python train.py --crop_scale_min=1 --translate=0.06 --hidden_act="gelu_tanh" --fused_qkv=true --layers=10 --residual_init="zero_last" --orthogonalizer="polar_express"
Rows from block 2 of a small image classifier, named by matrix and row number. Rows with one number within an expert belong to one neuron, the router's apart. Each number is 128 + 32 x the weight over its row's rms, rounded and kept within 0 to 255. All counts start at 0. Numbers have three digits each.
Before each expert's rows are labels from the 100 images, of 14976, where the router gives the expert most weight on average: "top examples" is what is common among them; "colour at peak" is the nearest of a few named colours to the mean colour under the peak. Only what is clearly more common there than usual is listed. The data: photos of plants, animals and fungi (iNaturalist).
# router: router (model.blocks.2.mlp.router.weight, 8x256, trained with AdamW), inputs 64-127
# up: expert up (model.blocks.2.mlp.up, 8x256x256), inputs 64-127
# down: expert down (model.blocks.2.mlp.down, 8x256x256, transposed), outputs 64-127

# expert 1
top examples: kingdom Plantae; phylum Tracheophyta; class Magnoliopsida
colour at peak: green
router.1:169118158165160131126176137099184108145158120152147149133125134102083116091097102100095096136109126158128196154113106066116154072094132135197161148118162089143166081074126148061190157135122124
up.0:190212097167158162146103178076103121216121174157070082132110159166145156107147124133184160097158123143154100174067120121084173148138084074193169168097158125129117150137157123178137119065137100
down.0:082133126071100074165080143164133124118131114184173159109079199080133172080130139091146169167144121147066110128187146129161126146144121125122119155111094108116160153078106137113153168143122108
up.1:114080111114077182136122126121127137113143093141112175170150146136146176066104170165164135092099071124101093138096147135129119143184103132115140181165103059146067207124109146080078167111112080
down.1:136160106126132097181111169140093091106084136177168132149150174155096126135193080089129159105166162095098155097139131095165107138147169144136184098105142116078161127183103154137177116147112166
up.2:098113135104118162128139133113166120113141075146133139122090076082144201160109170163083156136121106127121164152143144126134116079134077142118184123169129172110170141097151111092183206154075145
down.2:097156170169129141128179116173156114167142134071110137153151121128158127089186172093097138150077066185184100070161137087119131173116100131115043110097144111166126194172129112081100119153123164
up.3:155170120154119082138093135102082118140129151120119085149092120081098201144128159122132135143099051083155104114076122179144135079174144162142093129122066118090139149103135200117138177168156150
down.3:181140100133097089138166122167131133120154170097147141135149128118063125094140118167138209088136164181135175132142100129063219139135139119144056039113116098091136174136107120161092150132105126
up.4:157165110124162136117180103139136095175065101122146126080090071120115165166144072125122130108136127102142098106202129123135132097112121122127143118124160181098088159106137124162114101168160104
down.4:131110168134092126121176093098101113107192111119192174161141123022122079127117159123074145133150161198128148098082106119141096125151172124089121110117097164150145114108104117089152145132090177
up.5:210144083107154152103178103169112168084111142176126136120129114163186178145117083132099045134151160094154170091074111110074195113157119110115137109099132115175101144114125129146124168151092059
down.5:179096125077137115147139087050154137180136118090150175111087129138138108105124140157147130077106065156112134174109141141176121139135114122140193130101175162074116140096080095130136179037165147
up.6:123086119151126159176154129138102138124102132165137116128110115163221044170142125123121105114106156118161165151131115111113127100168187136131171141090195147180095152099133100123192133094172120
down.6:125146175165131116110115160112049067111104128117138118129162187109099188094138118141113152079177110167081146140124175140118108139069143083123109129187110113132118095159157103089098096157033135
up.7:113094083121091162130168136115109110164101153200180114068120136120118123175191113106084161138165125141142177152071097170158222081155222146124122217134158133115114140139130143075094082110097108
down.7:172124177155128140144145162146175146123156135102106136152135129154166139096140150144109159123060116092126094131139141120123055154116149092123099082136124042152154104138129129158137127177081027
up.8:112160064170083194155075154120094095123181084084124198124086134144126104166150133155129123150141128179140119155114108113150069146162182103172110110116122177088161162108129145117175187102158096
down.8:159145149087076114140136103142125091170122187168132148096098122129090159108124116127142130141091146103148157125155111107115138164109097135108118134084138135165131059153053112155100112222113128
up.9:109116123102110025201121141128191162172140120125136133127111051130117145133089169073153185096129159149114193133135173174129097106118149156111177125146228119131120127166152129137159139124082128
down.9:100087154200096157134146087117129140100187100110148079124100176135140158092133117089112135069130088093144118126097110111130192160179177093119124090123131105098159150154080136083095116118087131
up.10:104141135212080105155090142088169146132116183125123058132154088101130124136148135135113134115095180166125183151140133107144110172161136090156076143190129161151075088139110140165183129108074150
down.10:111089151109132154128167141178121154146122144135043056096085127108113100094086069000111093131170116075128115093127144113115124179110147154139148126141138133150127119125113139085128143141119134
up.11:169129117134082177156150051073135155157115100138087126128055187169169087110132117130118131106161156123130121095115133098096129119113156164173127143150170088130112202105173108094133145157121134
down.11:110136181168154099154147114198167140102142135128072154136185104149118135118141169129133097154102099112181091105099148134147149132144121119054101094139076199105088144130086131176166111125106147
up.12:082161163086098119143209121098098133127118103155083073154138098115131130084105124187090083087134182157111108128098158178093107097138152121120135158086128119130068206142130107081120147136138127
down.12:149084124085115163098183162116132160117103145076161125146113047137116099101177150120167152152084101137127160131080109078147139160132163160122139116142097109086130017110136162144149158193152144
up.13:130114124104160141165162129089148120072134163129130052145204106116166133124104095100115147151114187106126175120122110126118112116150054099106089152066133061097147162169124138150106112115168132
down.13:146129136125165148100122089136118134150126180138129144114076149089137103143073127104125112096167129125112119126152151084080146140142156095101132139151186077220130103144153138087174140099161137
up.14:171106135174196145075194132200139105103125115095131138123115115081114128119173167147100168106174096119162124124166140097123118220158168135173192170109108149110149155128178137075161131140158121
down.14:083147137098172152136113131073129146072150108154113195128128145123089134126074123129137123126166110110107088148128139147060197100105132099101136083149195127108114122152124145135053064116111120
up.15:093152188087172100052108059123121115138078145174131152147178067119122115134176127151120104117122163079149112055114103143111157080114062112137147156127144126152116113094119104103132104168127135
down.15:194117112109159148137130138158138107093174092126118099081163141081159084108090102144095173106160095107140142141132133138097087134170127174120130068135165170132106183105182186173138137120126090
up.16:161108135093187175102152107165141152214165118109173159188165134164159099132162124140112067135067089124143098157088170105158158151086094116104124167134125125145084131089130140151163125118154137
down.16:096113074151158079122126105097153142117109180197150059121158114099122143184076158194140143133206139111099151125160161213162148142151143130114153081187131105116088133072131145141208108142121083
up.17:137152122133103143093087118143168082149154118129157116097147144156133205149114084153141153140125188175130100126106110145099138105073094059152130138113171094120122188112141120115153170195129126
down.17:153119064146149084164152152104149187174127147054101127164171159090132109130160152139126085107094085154123103139138177108164191152151085180095109125121115139150103135184146126168072128090146175
up.18:102154116114084120167151097174166206177157138166108144112134151152146179167112131110140191100135123117135111156131093042162088146106120129144105117115196088180113125138125140087168080122192130
down.18:134046127106125160210112130088100129121074103116094099142149102096156127142157158123078115140112128079140108184075170097127200130136140146116163124142074117097125153132140156108117162116109098
up.19:173090116149181139093131190127124081141111165079114159048147110112161115111162110104085142100118140102140077106155137145075115133158099191181198096117113144114094145118155181133112110162115108
down.19:094109145159167120112092144090127162145157108117142100150144140129142092185130123171159193156082153147125169101187126132164104077130120167082097118156132094137157109132120153166109121145203148
up.20:067120156183117153146146089094177101109158137166160159117155187126118139102135119141165175189137120111126139138141159144136111135110062152121120197138157155129185132144170121127132163149114114
down.20:166121181117102158132171185141109221086116139138094165141096109120068180116165125120137110112107142060115088133106159120127138121100159111120123116097159158096163165148077133108179143139077115
up.21:146096098143094136152151124113064158098122078178140053155145179157155119080108103156147099154143122101138140128147106117108125134094129157119143115083109085166148144145160127107143158150113174
down.21:161155125113145104105110164132121102133113135136096147167106122141089135178142156140064101113090155134065082134088147102133130146228098066130087126159105126117083121123177116140122096143103062
up.22:086137164058148075108137130132132114172165094126102048131148163101194149096109093105102172110144160119081148092180149145141133162121162122119132118116154130130123129134130139100125122099121063
down.22:151135118170137160094154076144189096113111130149191204125159153117120095199154199157095150113130151163177119175090139125101181134097168106053120151128087153070143152114149105156113086140154206

# expert 6
top examples: phylum Chordata; class Aves
colour at peak: cyan; white
router.6:128125087103140089146102158147059165124116152144132170107117133135093139094154190117145192083125153121127119147154095126134126169131110138137129134180147106138138114154097123165092174212092140
up.0:091192067140118134138129144074110154141080130116095129124111093142134097162157120120105154106117192130086129084144109115131114065114173171110082138161122076050070079172126073130160200119154104
down.0:092058157119183068097146094134123120207130142123091095122172124117070205110128154079115165159083101084168129154150154111108140071121101102120137102137087106104168147152171119123040063154117176
up.1:131114109133147110075123108157138165124093105115182132098127127077118080124148181123109093173114124121123123097135099147166094108153143139120182179102200081166097203162153125162127124153157131
down.1:128145149099204119135138180100085107154142132090079161164143161161104125201117107120095144120117087105081167092163108066154126106124105083123124124098116120162178090078143122143100102108126118
up.2:160102065144146063204117143151113104172106104121133173088118144057083054122090062116105159114110128118113122159108128082157133115128135167133070125161124112114135110169159102143097110135135118
down.2:079142139105058191119155058155108163160043119168111102174200151131149159095159151096167115067071109103133125127201154160165143120149116155147114137166098149162151111128141134104195109132214170
up.3:084114140121169203134125109065180157177112117158138131104024117109169124135138093140120113094135136144124083111135125178107133080036107185135146160178151115160068103139144126119113122136126113
down.3:133140129083147119113094129105155143160167120107103098137089125126095053160080167153127160081077104186098140121200087150141176128117119118115074181175105168136114097082124107127134137180115134
up.4:183104130171144131124133137097086130087078137111156093156156098162154181117111166120131111148144101111114115093137146157129196136140100110066082124066093091076149137102141147120150087133155124
down.4:112111101152082166127183113155133160169160141122110128113166148086135089145067045150096123079134121099163156153100100078107094143097147134167158154092098156138053153123060149137147183152144140
up.5:143128198098115136124142149166154141186127152120122087140106153136072162148108144114145120106146139122134104096039145107162142132123137106136145094093138131173073103142187099118079167094131136
down.5:088145167166124102104056186098140150120105121082166168158164108136150172064128077155057139104170134143079150152119140149132124165072135106169100161133108099141127082134084114097165154081111099
up.6:101072154153109087143186130060112107112062152077109207165152119173147109111126117153116113152160193146142134149135106125171164144116148136087194074044139130091151115140041158120083155121163170
down.6:154131200157161172160078135142140114144187094152167160085117190105146094125126119119175123173115091121170110151092122107095127155129115110140078127195124153112071120123138109141106123071092133
up.7:144118101201200109139135128143138137118195134102175171138193171154142138133092051177108110147099134129094120146119119131121088146150131159139186141045086182157178141091144158100161094133135104
down.7:156147110196131082155139119074104111054080152148168116183082114098125175085114176062165081113185100159139142137094168213117119153079118066084103129068064112131116156060122138118119130100139138
up.8:075124148104114126121083110149105114118160110140143112117092083094167163156119148077177189132163123119070115118070174142133142172143186113098100119105154102116168170131074132101118092150151102
down.8:126173133103159117117099177153114165101081109092106154142075107138138172131113140186145128131081214145153125172143149100163150138116136107138126086120126099115082144099195171085145078170148123
up.9:113156130105134088185075080130122070121140088114112094092106088133085149178083116088172131129070118128086140150118153050131136137167176143124183159147147081114096094132104150131113106134114115
down.9:102137093152133133102125147173125133111131118174106136101082142108145121132160163188128112144101129106175087138167120166092163127116118196156125155119134124086114110141196132145077137073107131
up.10:101096119078148130149101144181062132126123133106140093075147162119060135124090097108156101074151154146108079144120155126107107117162120133170181125147169107148133084118142155125134178148156098
down.10:140097095186077095055166127104136130107118117083157140204095071170108069119187199191119129128129077139150106140153118175146108128107139146120034105141110115146090146125214163143137086093139105
up.11:154125063150143145181115164078126110113067165178129128115109123086157140151106184146106121136138179168123130093070099067163197193129166110135171128082114150082133067107134162131116096088142115
down.11:174103109164173175094127167135166111197117129133082137104166093133173111156134106070162146186130057182152128137170101110120157139166130105124142082128060144097134143161162133099141139085095135
up.12:128101135223128104143109130157118129179137158102143090135167115128093105150204124106106120160100180137148121146199126138091081167096140116153062076118153183136105143185139144120129138135058143
down.12:108123111098125151044113136099103092109136146140124117110155111128132203156109095164149151107160106118129158135081156107149138132139134137134182202125132141101128148132065082110087122148081099
up.13:084140118076180113125081102163135114135165090178164120156105136125225120116074132139112082108063113077108071131154137099121130125163156193107145151102082131181098155104163155161119100119139100
down.13:086130078132117068106187143111104138137118128144088129135145208130125159066170071142092090069165114131142136123123150132137147069136182102173100111076152071085135119094113163091104090134155106
up.14:202138162068121132090118122118168138143122129121149055127120101127085234085133123164052120175123123075116117105110135130120142064153115157086098106158124164178140102105159095157196124101176110
down.14:120100126139158170141121123150152095167141122148112184143155199113132121058158106147181127165129117077121130149114111069153123156093156139135148121144145042120134124110073089170084154151081133
up.15:165149115117103106115145089040105136088121099143117130187136153112091173191110136089155093154106140065124119078124107141106100143149130181123095123104087169095127140178150105109078108114150104
down.15:139095124149173232129122189129102120185139109144101161086131100134157123149142109148136112115185108122205137138180135089103131149099163047157159087129106072136157114082126102181165122080164119
up.16:142033117109132102130149154127115195148144101093156124167115106098115149093152106167152094160160151113173101072109135099143153124089172108146108074138125105123176162132134151136196164130144086
down.16:130190134135103210108147149099129111068114176145121102088221080151133121094114131088075133103133091093130117137142070114070128091097106158138142163094130109126084140173128113139151100106156109
up.17:131097166115139130121173134146135133134106108135139142114072134145130061156170126144090087149102204160179145165177207134142094088141099093198057151192119093109151126086172139157137117161073100
down.17:061091136143151068086112124093122171100134144115128050139155148174106106159073156144139151148112056087134109113131098168108159189147163151120172124122129120140125160111115135149189156083120069
up.18:144115194132096170180158124176144147123073177140104090112175074141092121135135132169120097170125163129140099199157090077144165160103140122070116122164110091142104154093148096124140107152073112
down.18:114167102092156128101111145144141121149153057132187141081112148113185101131114161110143104105161114148111126124132196117092128154152098129082156171140124123196122139222095151141094103089196160
up.19:164142102143119121093145172096219130191089095140090131050076116126125124160131133192157119119125158144111198131115124137088096153080155113188179178136152146112106120107146156136120120177148103
down.19:115137129101112182124100123172094112174176119130126100137135140098109148133121080054159155135058174143151068131160188123167146116126147145049113104089171123106093132131119116094090167118061150
up.20:164084173142080117077167179113146134122159156096136131141218124119136138176149118176105133145174134139128063115131105145103141125106128151166132147115088208137170134134153153089112134173113161
down.20:059168126154117102137150113152142128101122144111133138088099169110119133133113116123154107174129111183132122116161143148066125159082158147134138099173152102129156116168115185119098094064113144
up.21:119154144154125117138114095103126091120151073141101123150119141059157054104104142098089107073136094192103148108124117153122150126150073126126133083185105147113153142135097091048174151119126110
down.21:153116156125122181125131154132161153143104157132134112094133105143089177146148105165189133137108199134128120122144118142161069125139095242087179170117108139144118117155158182188157148116108156
up.22:128112146127116166079168126146132158139139139156168071104161168078126131147154165140180097172124097086162079131099114144171117155165143105142164099119142142118102105156141126155182098146145127
down.22:117074139149109086100095206120134112122108082121112182137137146131117100165105153128145126161106116126067163156176146099137190122186097142122134138159101143119112113118142093098104176156150076

# expert 3
top examples: class Aves; order Passeriformes
colour at peak: grey
router.3:126208112117173088104133157160088146147116072092119148142090138113110137148159177161174157097189084094141125141136154135149093198139140111151143145061112112108160097127125121117059136096147100
up.0:181086132049105176058125115137094152129174104180180132126172115146121169119113125145135205092176171103124123115101107108140125131133113106105144098103130154161144159141088154097100106136119149
down.0:092119164141122115152092114094148100142111119098114127084088165176161159054119178063132155114115065076140142128117093121121109079086141103183114089177123163077115111077042132143138076172091125
up.1:113138143086153086114113136095074148097179142140121149118128129145175156091140185108106147156151138144073035106136131083131179138122100104071141102161140130163103098091160138106140105066124109
down.1:162138165127151127100180136146172161106052102131144052137140124139123117138094158149080140151105111133165157122135104120099119145118131126159101114104077160099152174128057142171155120075108142
up.2:146154151114126098189131134231091110149102109150094141109149155118139090168100118124146093111125147116149108098121098096145136153124099166094121078117157178105142116079160155150100114057076181
down.2:129050141117145135162123096103155089151128150138128129156097087119150161144150121046114144117113158155140159107119072109119138143104143067131112106145100065115139164161092120113072092132180135
up.3:088151143085180180106154154130078084098164118111106099085157157177100124094142162043129119159115141183126140134155197162076120038115121143102091112160148104141113092141102141128148114131105140
down.3:126138122127146102135147121102165172145114141128134068134101088108112120125076072173077149103147129053155080097136097128122190171099138129139088143107118130084170109134075162131090114118156128
up.4:127129182095130120143084108109133106121179080156069122093121094141123138134113097076106136119166132095157087116133137093145097152152126171188102078116128203050147142109112172099121118129129130
down.4:102035135128119126102193150185140093165110109146136090107135147178158157125161157168083133137117106152127057134122155127189070122138090079085159178147141080175102147155133105143096117143080120
up.5:207058213149122139119088135121123143151154127081112172118180124123156144182110127180155115068186105122133095171134124148112141131159130114119112149131196070167111101170097145122120110131122152
down.5:067145100111115115138150126149162091162071082082092126088060189135179123108089130154122144129107131072117127070086075152179158148139149115125180150123108102091099130092056097138170119111108110
up.6:129126131123193099134079173129134123144151060045084117134104100140123133108136091094098123123175093131079139118061102159099068079094125120108100115189148078054173143027120140174127085175099137
down.6:187171114111122136110168136119162134108107101067155135123161208117195123166158112178152144114176100172146075130152107104092172153171142126134120112134126108140133123106078161101154123115184143
up.7:082199127180110128090124157133112133175131163127107137103138101150150121118101142145144124079075138202173160140111144065136122124100102176131134158095192162128088152123092111086150108124144091
down.7:111059174091158226145128110165133145139127142102136142153102170139121096112156144094168105161110099184166084138190139160127153129120104077140133115151102123102048148226147111113117186141096068
up.8:124166167154191135143086105149119104135124137113086154121114152162128150133140101058200135095131139154165169128104113070125073138113189149152121143089116085118113132169135214162039123148167168
down.8:143068108159076093101159096119138158102179126189131115116140099116118098095110102086079069133079169117097132106164129107209148099127133141109143106126152091176155122121070080109137078114110095
up.9:127113083105149144126166135086060126191172095140067173121115080161144157128136107093112177105067114131139155071193111121148079145156147157102170082117151094103133134105158184134111136112084097
down.9:094134142149154127155151111145099141094136123108158095091119087137175125155176106129152125128115123121140036144112162136114142099113190130135085129187098107134108087140112154142113157141135190
up.10:126166063097149105153149101149106121090123143174125103125160127076104139198147195124133164151142130080164088151133115103152141145076140166077081149121110144114094130108139134141142092135140121
down.10:115093186138122023160119108101167120137136137114178150148176155131156083111103118106179108144155151186137122141091161112096126127092126148205127068134150118108112203115103163160122141124119161
up.11:145139091158085164136100125091146121097144112104134106132132116137112138062143116120163145137094154119143077112123065121161164093086139072122192121130103087120167111134149133134152130118153135
down.11:165142168104157122124139080084087186195132125111143162063129096061193108177128115120134103077156108088080122185157158123080076109099134168156080130130140136142054123079080116137148068125109132
up.12:106123155153081111173127111117131158161103139095195111162136140124174152142134135191107123061176118064167085150092118123109139184147168136151136155119097136161114177124130114098076131140185160
down.12:112092042189142148100103154132135124127150119113147084111088101132092130118074094061140124175121169149125176123111174124133135073132093144108103116094107115142126078167124094124201136118155109
up.13:126080089056126174081095128121148114129092113109099096148127137111151156180116073133142067128134082129125087140134168165104126136134130108120130163123096195187146081133162070165127210166138182
down.13:182150124211119146127096137131164145118160146124161116111154147118176122139178129100125106126177094095079080078131130158120111098100090138089177137123046180148147123080183104173175116144132151
up.14:145145149115186146128097091135147061139142142131124102100212103121140133077183106104202115132109065128118121161122149085157165117070148131211063139140089171126118186147151163139117138101168099
down.14:088064160127136062125149145196161160149092142097132109140106095111158095129139154083163149161138162131149132119167115142151141117102108143085135101089169138093154136042100125137103101133131085
up.15:134102103109168150169120199190134134142162086192168162149136082108103104090173171151143122100098173164091152154134120179106121124139123127129121124145178117229108110115122143097043090160094107
down.15:132076118106146089121171151133094091083144091155100136146123144123106085184166129148095131094184098113163120075100135071120132123117139160126130170110168113087120145125104127153128113078091130
up.16:166140080155094168178127086069081120115148181139071169156091102064183140152151122158135129124127151102126108121177166157148130146141125153139079127140133095102069149110122164159171129124128156
down.16:082099104107152149106117105196123091149053103101114153124166101155153198135106136132231146135112150100092169110121123171136126078108159110103135166084044165082116127182124136182087145170130106
up.17:163127105146148106147134163106103118114094078096096145127186182097160097145139162125126125092081164123163088113179149108162117134131104155116167182097134121104123072117118144134154145150089096
down.17:111152163121068167127098102120143091143111142121122087134124154106103129100115110096136147195146126083082158186134120139136117116095166164097128170188142110111137142157126135142099137157122166
up.18:081135124110124139124128137158172172091108137141113130114173113068129123134185170090146103112081098121116140108097124139105115121115150170118109138168085146106110119168087082133125175131132153
down.18:150107122094070123146134127128066140142120123117131130096117064159119143122157143140077141133161115123109100089114148179109136103131111135110184112104122095115129117108142152114163059117159105
up.19:130142154131113111085069179171156176121163047074136120112125144104134180175081178103094164138131126126089120089087094107159167124067092157102159157119170103146152120138106154113107152123114166
down.19:151120170124104119128120117160094120134118197140109120124093097170147119049142150191181086092128096097120123145189160145046156142126106120145119101113141082123105192138164163111125109108143099
up.20:139151113112089080128153076089129148162093149141218061110071080070182088152092143122138157221114135090173170068137116094131107119131111093102099114128095161132141138182158118096069108138093160
down.20:168130114122130188159148110117119102117101161142126234166119181138120207155170098138123097146128104147115115130087149130126138098115108170144096148194133117130112125128139179182162154130163169
up.21:118174096186134146131147157104118118110150170144138105125091113114144129128151100151081198138165159075152137093150109120129095110158129072142158174177157082134056147131075126093095134151112176
down.21:105113132124084136135162120077087150149114136181146165149157148143136167145080141159130126159144075186140094117132123119120132080149092063107105176075140114095167151156098078090214115078127088
up.22:077123096123108082176091201093117156140112100172115184130146105197109098126147169117169127069148091080116105113103137191119144127125082121119151124190138180152142112163133140114090126191079109
down.22:150113087156118110166122124077224116133150187162165118083144131093099159091101152071111168088158114107135176211132147076145083209114147153103105160113084121139158195105192133110166147119165173

# expert 2
top examples: order Passeriformes
colour at peak: grey
router.2:119064134153071155126132087085171127146138183125107125124143184175158138127045067182136126170130120146166135143104093151114149090109123147083135061163137112136081124152135125140154071115144120
up.0:140156124121136134098116169157146060156168096199130204111105110065143181180179151173104121176127097124144107168104179120126140137104068134170118076108113075191146160147212114129131143124172103
down.0:160133108137106089130074071145099137157105147079092057181139109065168095115126085124119143115188097081138128107132155166148145125118102089161120174147106104128141173108091181198094139164117149
up.1:191115126189153168158186134149101131142140148142164120156123122119141112095106125143159073113153103120134146136053077068092147149175155135082133181168148103171128129130099111141153142059182159
down.1:109132120092071097144102153123139109172202120135076128169147164103119169213105155137112174161110147032116101061143132174190099135111092130113097120166094116116161093122122131095100120132085133
up.2:084099098155115145123199134107083144168080205121104164089105089105101142142121209190130148109125172140136099125141074098116176161087071159093110138168126136137134129106072159119075142154154155
down.2:115090175144137049138101130116167097120162116174127096127135124149135085125093173122100124163104116090106191138081116118150146142160142029129118137134107100060162121144177136092093093145129150
up.3:104139099109125120080164168120077139114146088109148204158143091114145069150064164100131082167178113099100114137193097115121074073201102088084129120092118125106138135138131103162107167133088107
down.3:161174136164154145120145125119158071141152137096128087127118144143121135105205095156166157120115195173136103101138144193129123125173149128139120143101128118150170222165155073082122095098131096
up.4:129065156120089131145112100164116147181145086167138124133141069148128145154159122145172111099134166088137087164121116101156148086159082100154160135124162121116138102166070137174128183160146129
down.4:155131098181098132157107200063147142092195105079108069199142135120116111092088147152119085127061164132115141109128177107103177134123115112108156110170098137106169140058138117131102098099098046
up.5:141102106120124119092076131097119109108168106097118092104073112145154158098067181113129176178188113118085092113137210102174101167113089119097063087094146115075120180089141159102157151179123125
down.5:119089155142101141164112109138139114113130115085145061129142132107142151150178184142111184133124150158128111116128092119155150142168131127121129183190065119168134148172087093168109154118126127
up.6:180108112155090173095145147097128124115083107143144050162150111130121208129142110101104137118073098189095169145106105094088108142162141089149084176111096154175138093115146150093101143133094139
down.6:125171135069119122132096115115081113140134108132113151108168165104096128177093129152114158169100103111167132131161160126159120205126110190174142116141074125082099117092147064093103078128184172
up.7:169181164132160084127140184156134143066130127160066122112130117186156155159167108140094110101131121101141104110100168079105088132117178163139046158106159156101088132135137138150148202113152103
down.7:206144157140130145134099059152164137157111104122195112193135193152113130098094161107149089124149114103101108136085115137157134146177083118121175100127174117151166104135062153133145119114090139
up.8:122142104107147112130161128116116150148075152170082133138125135113122194149144144145122107124084098139113126135134145120117178106092161118108198109088160073113096095132135064107126117091127130
down.8:085104148090189116146117140124143157111133125066163116117072114097158081194124046150118102141126111123139134154161172142080122134172078104161076101128143096141193121116157132137174186171089133
up.9:143121146110086102157081141141125116076110124044152083152113122143186112094162121129147118110131124102148166123169155097180121177132185208134073146182112117134119120149078139127118133133126141
down.9:138157085131110177118128110138139143120066107122136058126113098109153110155104168066172117147199091146079089060112161172129094093153132150106127218117117137100159128098140185116128130126134137
up.10:159105099141110201097167113129145116091171174080096201114150151100169118134143176103143100103142105121133137163116184142095150185123095098175118148144090145181110134133136166167107166176153111
down.10:139122159181105160160111146073126096101183138050138117150070099106157146136104147200109159180125107119120096161206149154142115183140103081121124162166129085128132174139136075167138196148146136
up.11:102144171093087126099129181110161181123173099098135085089094152120102099074148179156098086167226180074141126090098147172134079122139138151157100085133141107121206163095047138097108117109091148
down.11:129133106135125120141138119125090087152111141136196130144177154130149141220091074079127126142071146112113129127137057141064128149195139131156164154103103165104123131136158091075094157124110132
up.12:158114107159149107192067111139145129126159120078136129116097149162095190145143187134083144089102048120119121098111106126128103129116164092118088161145055175099144189121121112126105096138187158
down.12:096113125078162156090158096158137157150176106169104140163140061139129075116120075138125100174144194180088050148147138127042120164140137160152160126127142150114134115148125155144119104113109105
up.13:123093139166117137102119143109129144189121116117189103124085082138079160162082179125097160136137073123203094166086111095106135128133102121125164171126135170109101131174089102074131152147190066
down.13:160170155121169135136141107175126100129157143156161114095166158134163115147175165105139169104192162148072114135138142107151095127090119097135113159108108129141121240140133120079165101221058120
up.14:134147110148128046149126155089120119146119124156129156137130138161133148113105180125122123137148182104115113136124148108108143097173139203148197160123101119180163161114160157085154112110190124
down.14:138147129127170181155163092088118122191187061132090146163184130116150159090074133118115150117091117089099116144127123094160099185096105156111097069088100180134154171135092146134055131125153133
up.15:104136073126113148091171088072170109096123116110127136140200123130188150157119113131092098121130125101104163123186125159129124137162118084121116145155079096110118120104187154120215181157119108
down.15:126144174184155122139087171150150098139194072080164151091143082151144127079135161150170126125141113143167169117106105134093106143095184098103134138106102154092152128121119126181134046075168149
up.16:142174151111107147176103094161155149098139065127114175107142094124129133096145151179152188159081139062077119153099180125130153147131149124067139156101112136134188141182142118126101170091162141
down.16:089108057117170047094171130136140169109129127081104052114107093094130171118104137108081109074140113135122091092158151151119161097104166155128146138115159142121104171065183192149135093155152110
up.17:102082154128119082066118151125121115110094114130152116100124136137164098118085218173160108101084118110152137106127137126117148116113117177130171060121105146067156097124084148136178134098160163
down.17:117160134140145185173149120143134124166124133142190144114137081186132171132105080077089120135141148169132108091127117075143089168094145079163125130137174080121146156170156107064080090137171135
up.18:109100098098170108119050152103135114142159113179142131137181141159099115111157131117116173123103167135087123152085132144041142101094172106083171155128140136193166181158133119140153178109128134
down.18:175179127147091108133191126114171134134124118112130141095134091142121137083143144152109132113141098125095118121149120093145129152133144116144102088082124168091095108171134144108086105153180159
up.19:153130091174136142109118150169163124107155086137107145164098119185155094164112141153078093071097120109102050117170171111110119150138165110139158144124122157091127069094095183124121173141112081
down.19:128097161112145161146153112113108109101060137063154121119132140131143099107082122108093140149180159173135164034175063170126185194127122119143125117108112107169103148188156119138112111170106132
up.20:100154143161155095156122154178069117187167159104117109133145126140171106139159135117136174195145157090147196118183131141057099167102087143178098097221145168106139138107156143130197070062102073
down.20:139127115101128134134088156134165144091152157114107158132152136136128191121073196160061148094144100110181087084127121048194088133157137113100184134100170156159135152140174104135111206144072173
up.21:181153098146159101191110171154121124150073156112153114156099175115111133133103096181138125135087188129119076158110095128118155072114124111152145173111125126129148189137122124200123186141120149
down.21:099123185154155086170089173134116136102102144154115138149155126131201194087083110116107134096138175128116095098148116084119095163091079145174155093190094134122121143159155123167127116112084108
up.22:173151175124177128134170136158155166161162130093107065107095126146106120100163117131155108080149124173068181144139041189159062131135122116136144161051137125136083135119164162157099140117085148
down.22:161075092158123120120093121142131083149123123153135163048117161125164150184122136130097128155071117121132077092130150088184151141042194130104147084161128106069131069118091102155100137096151094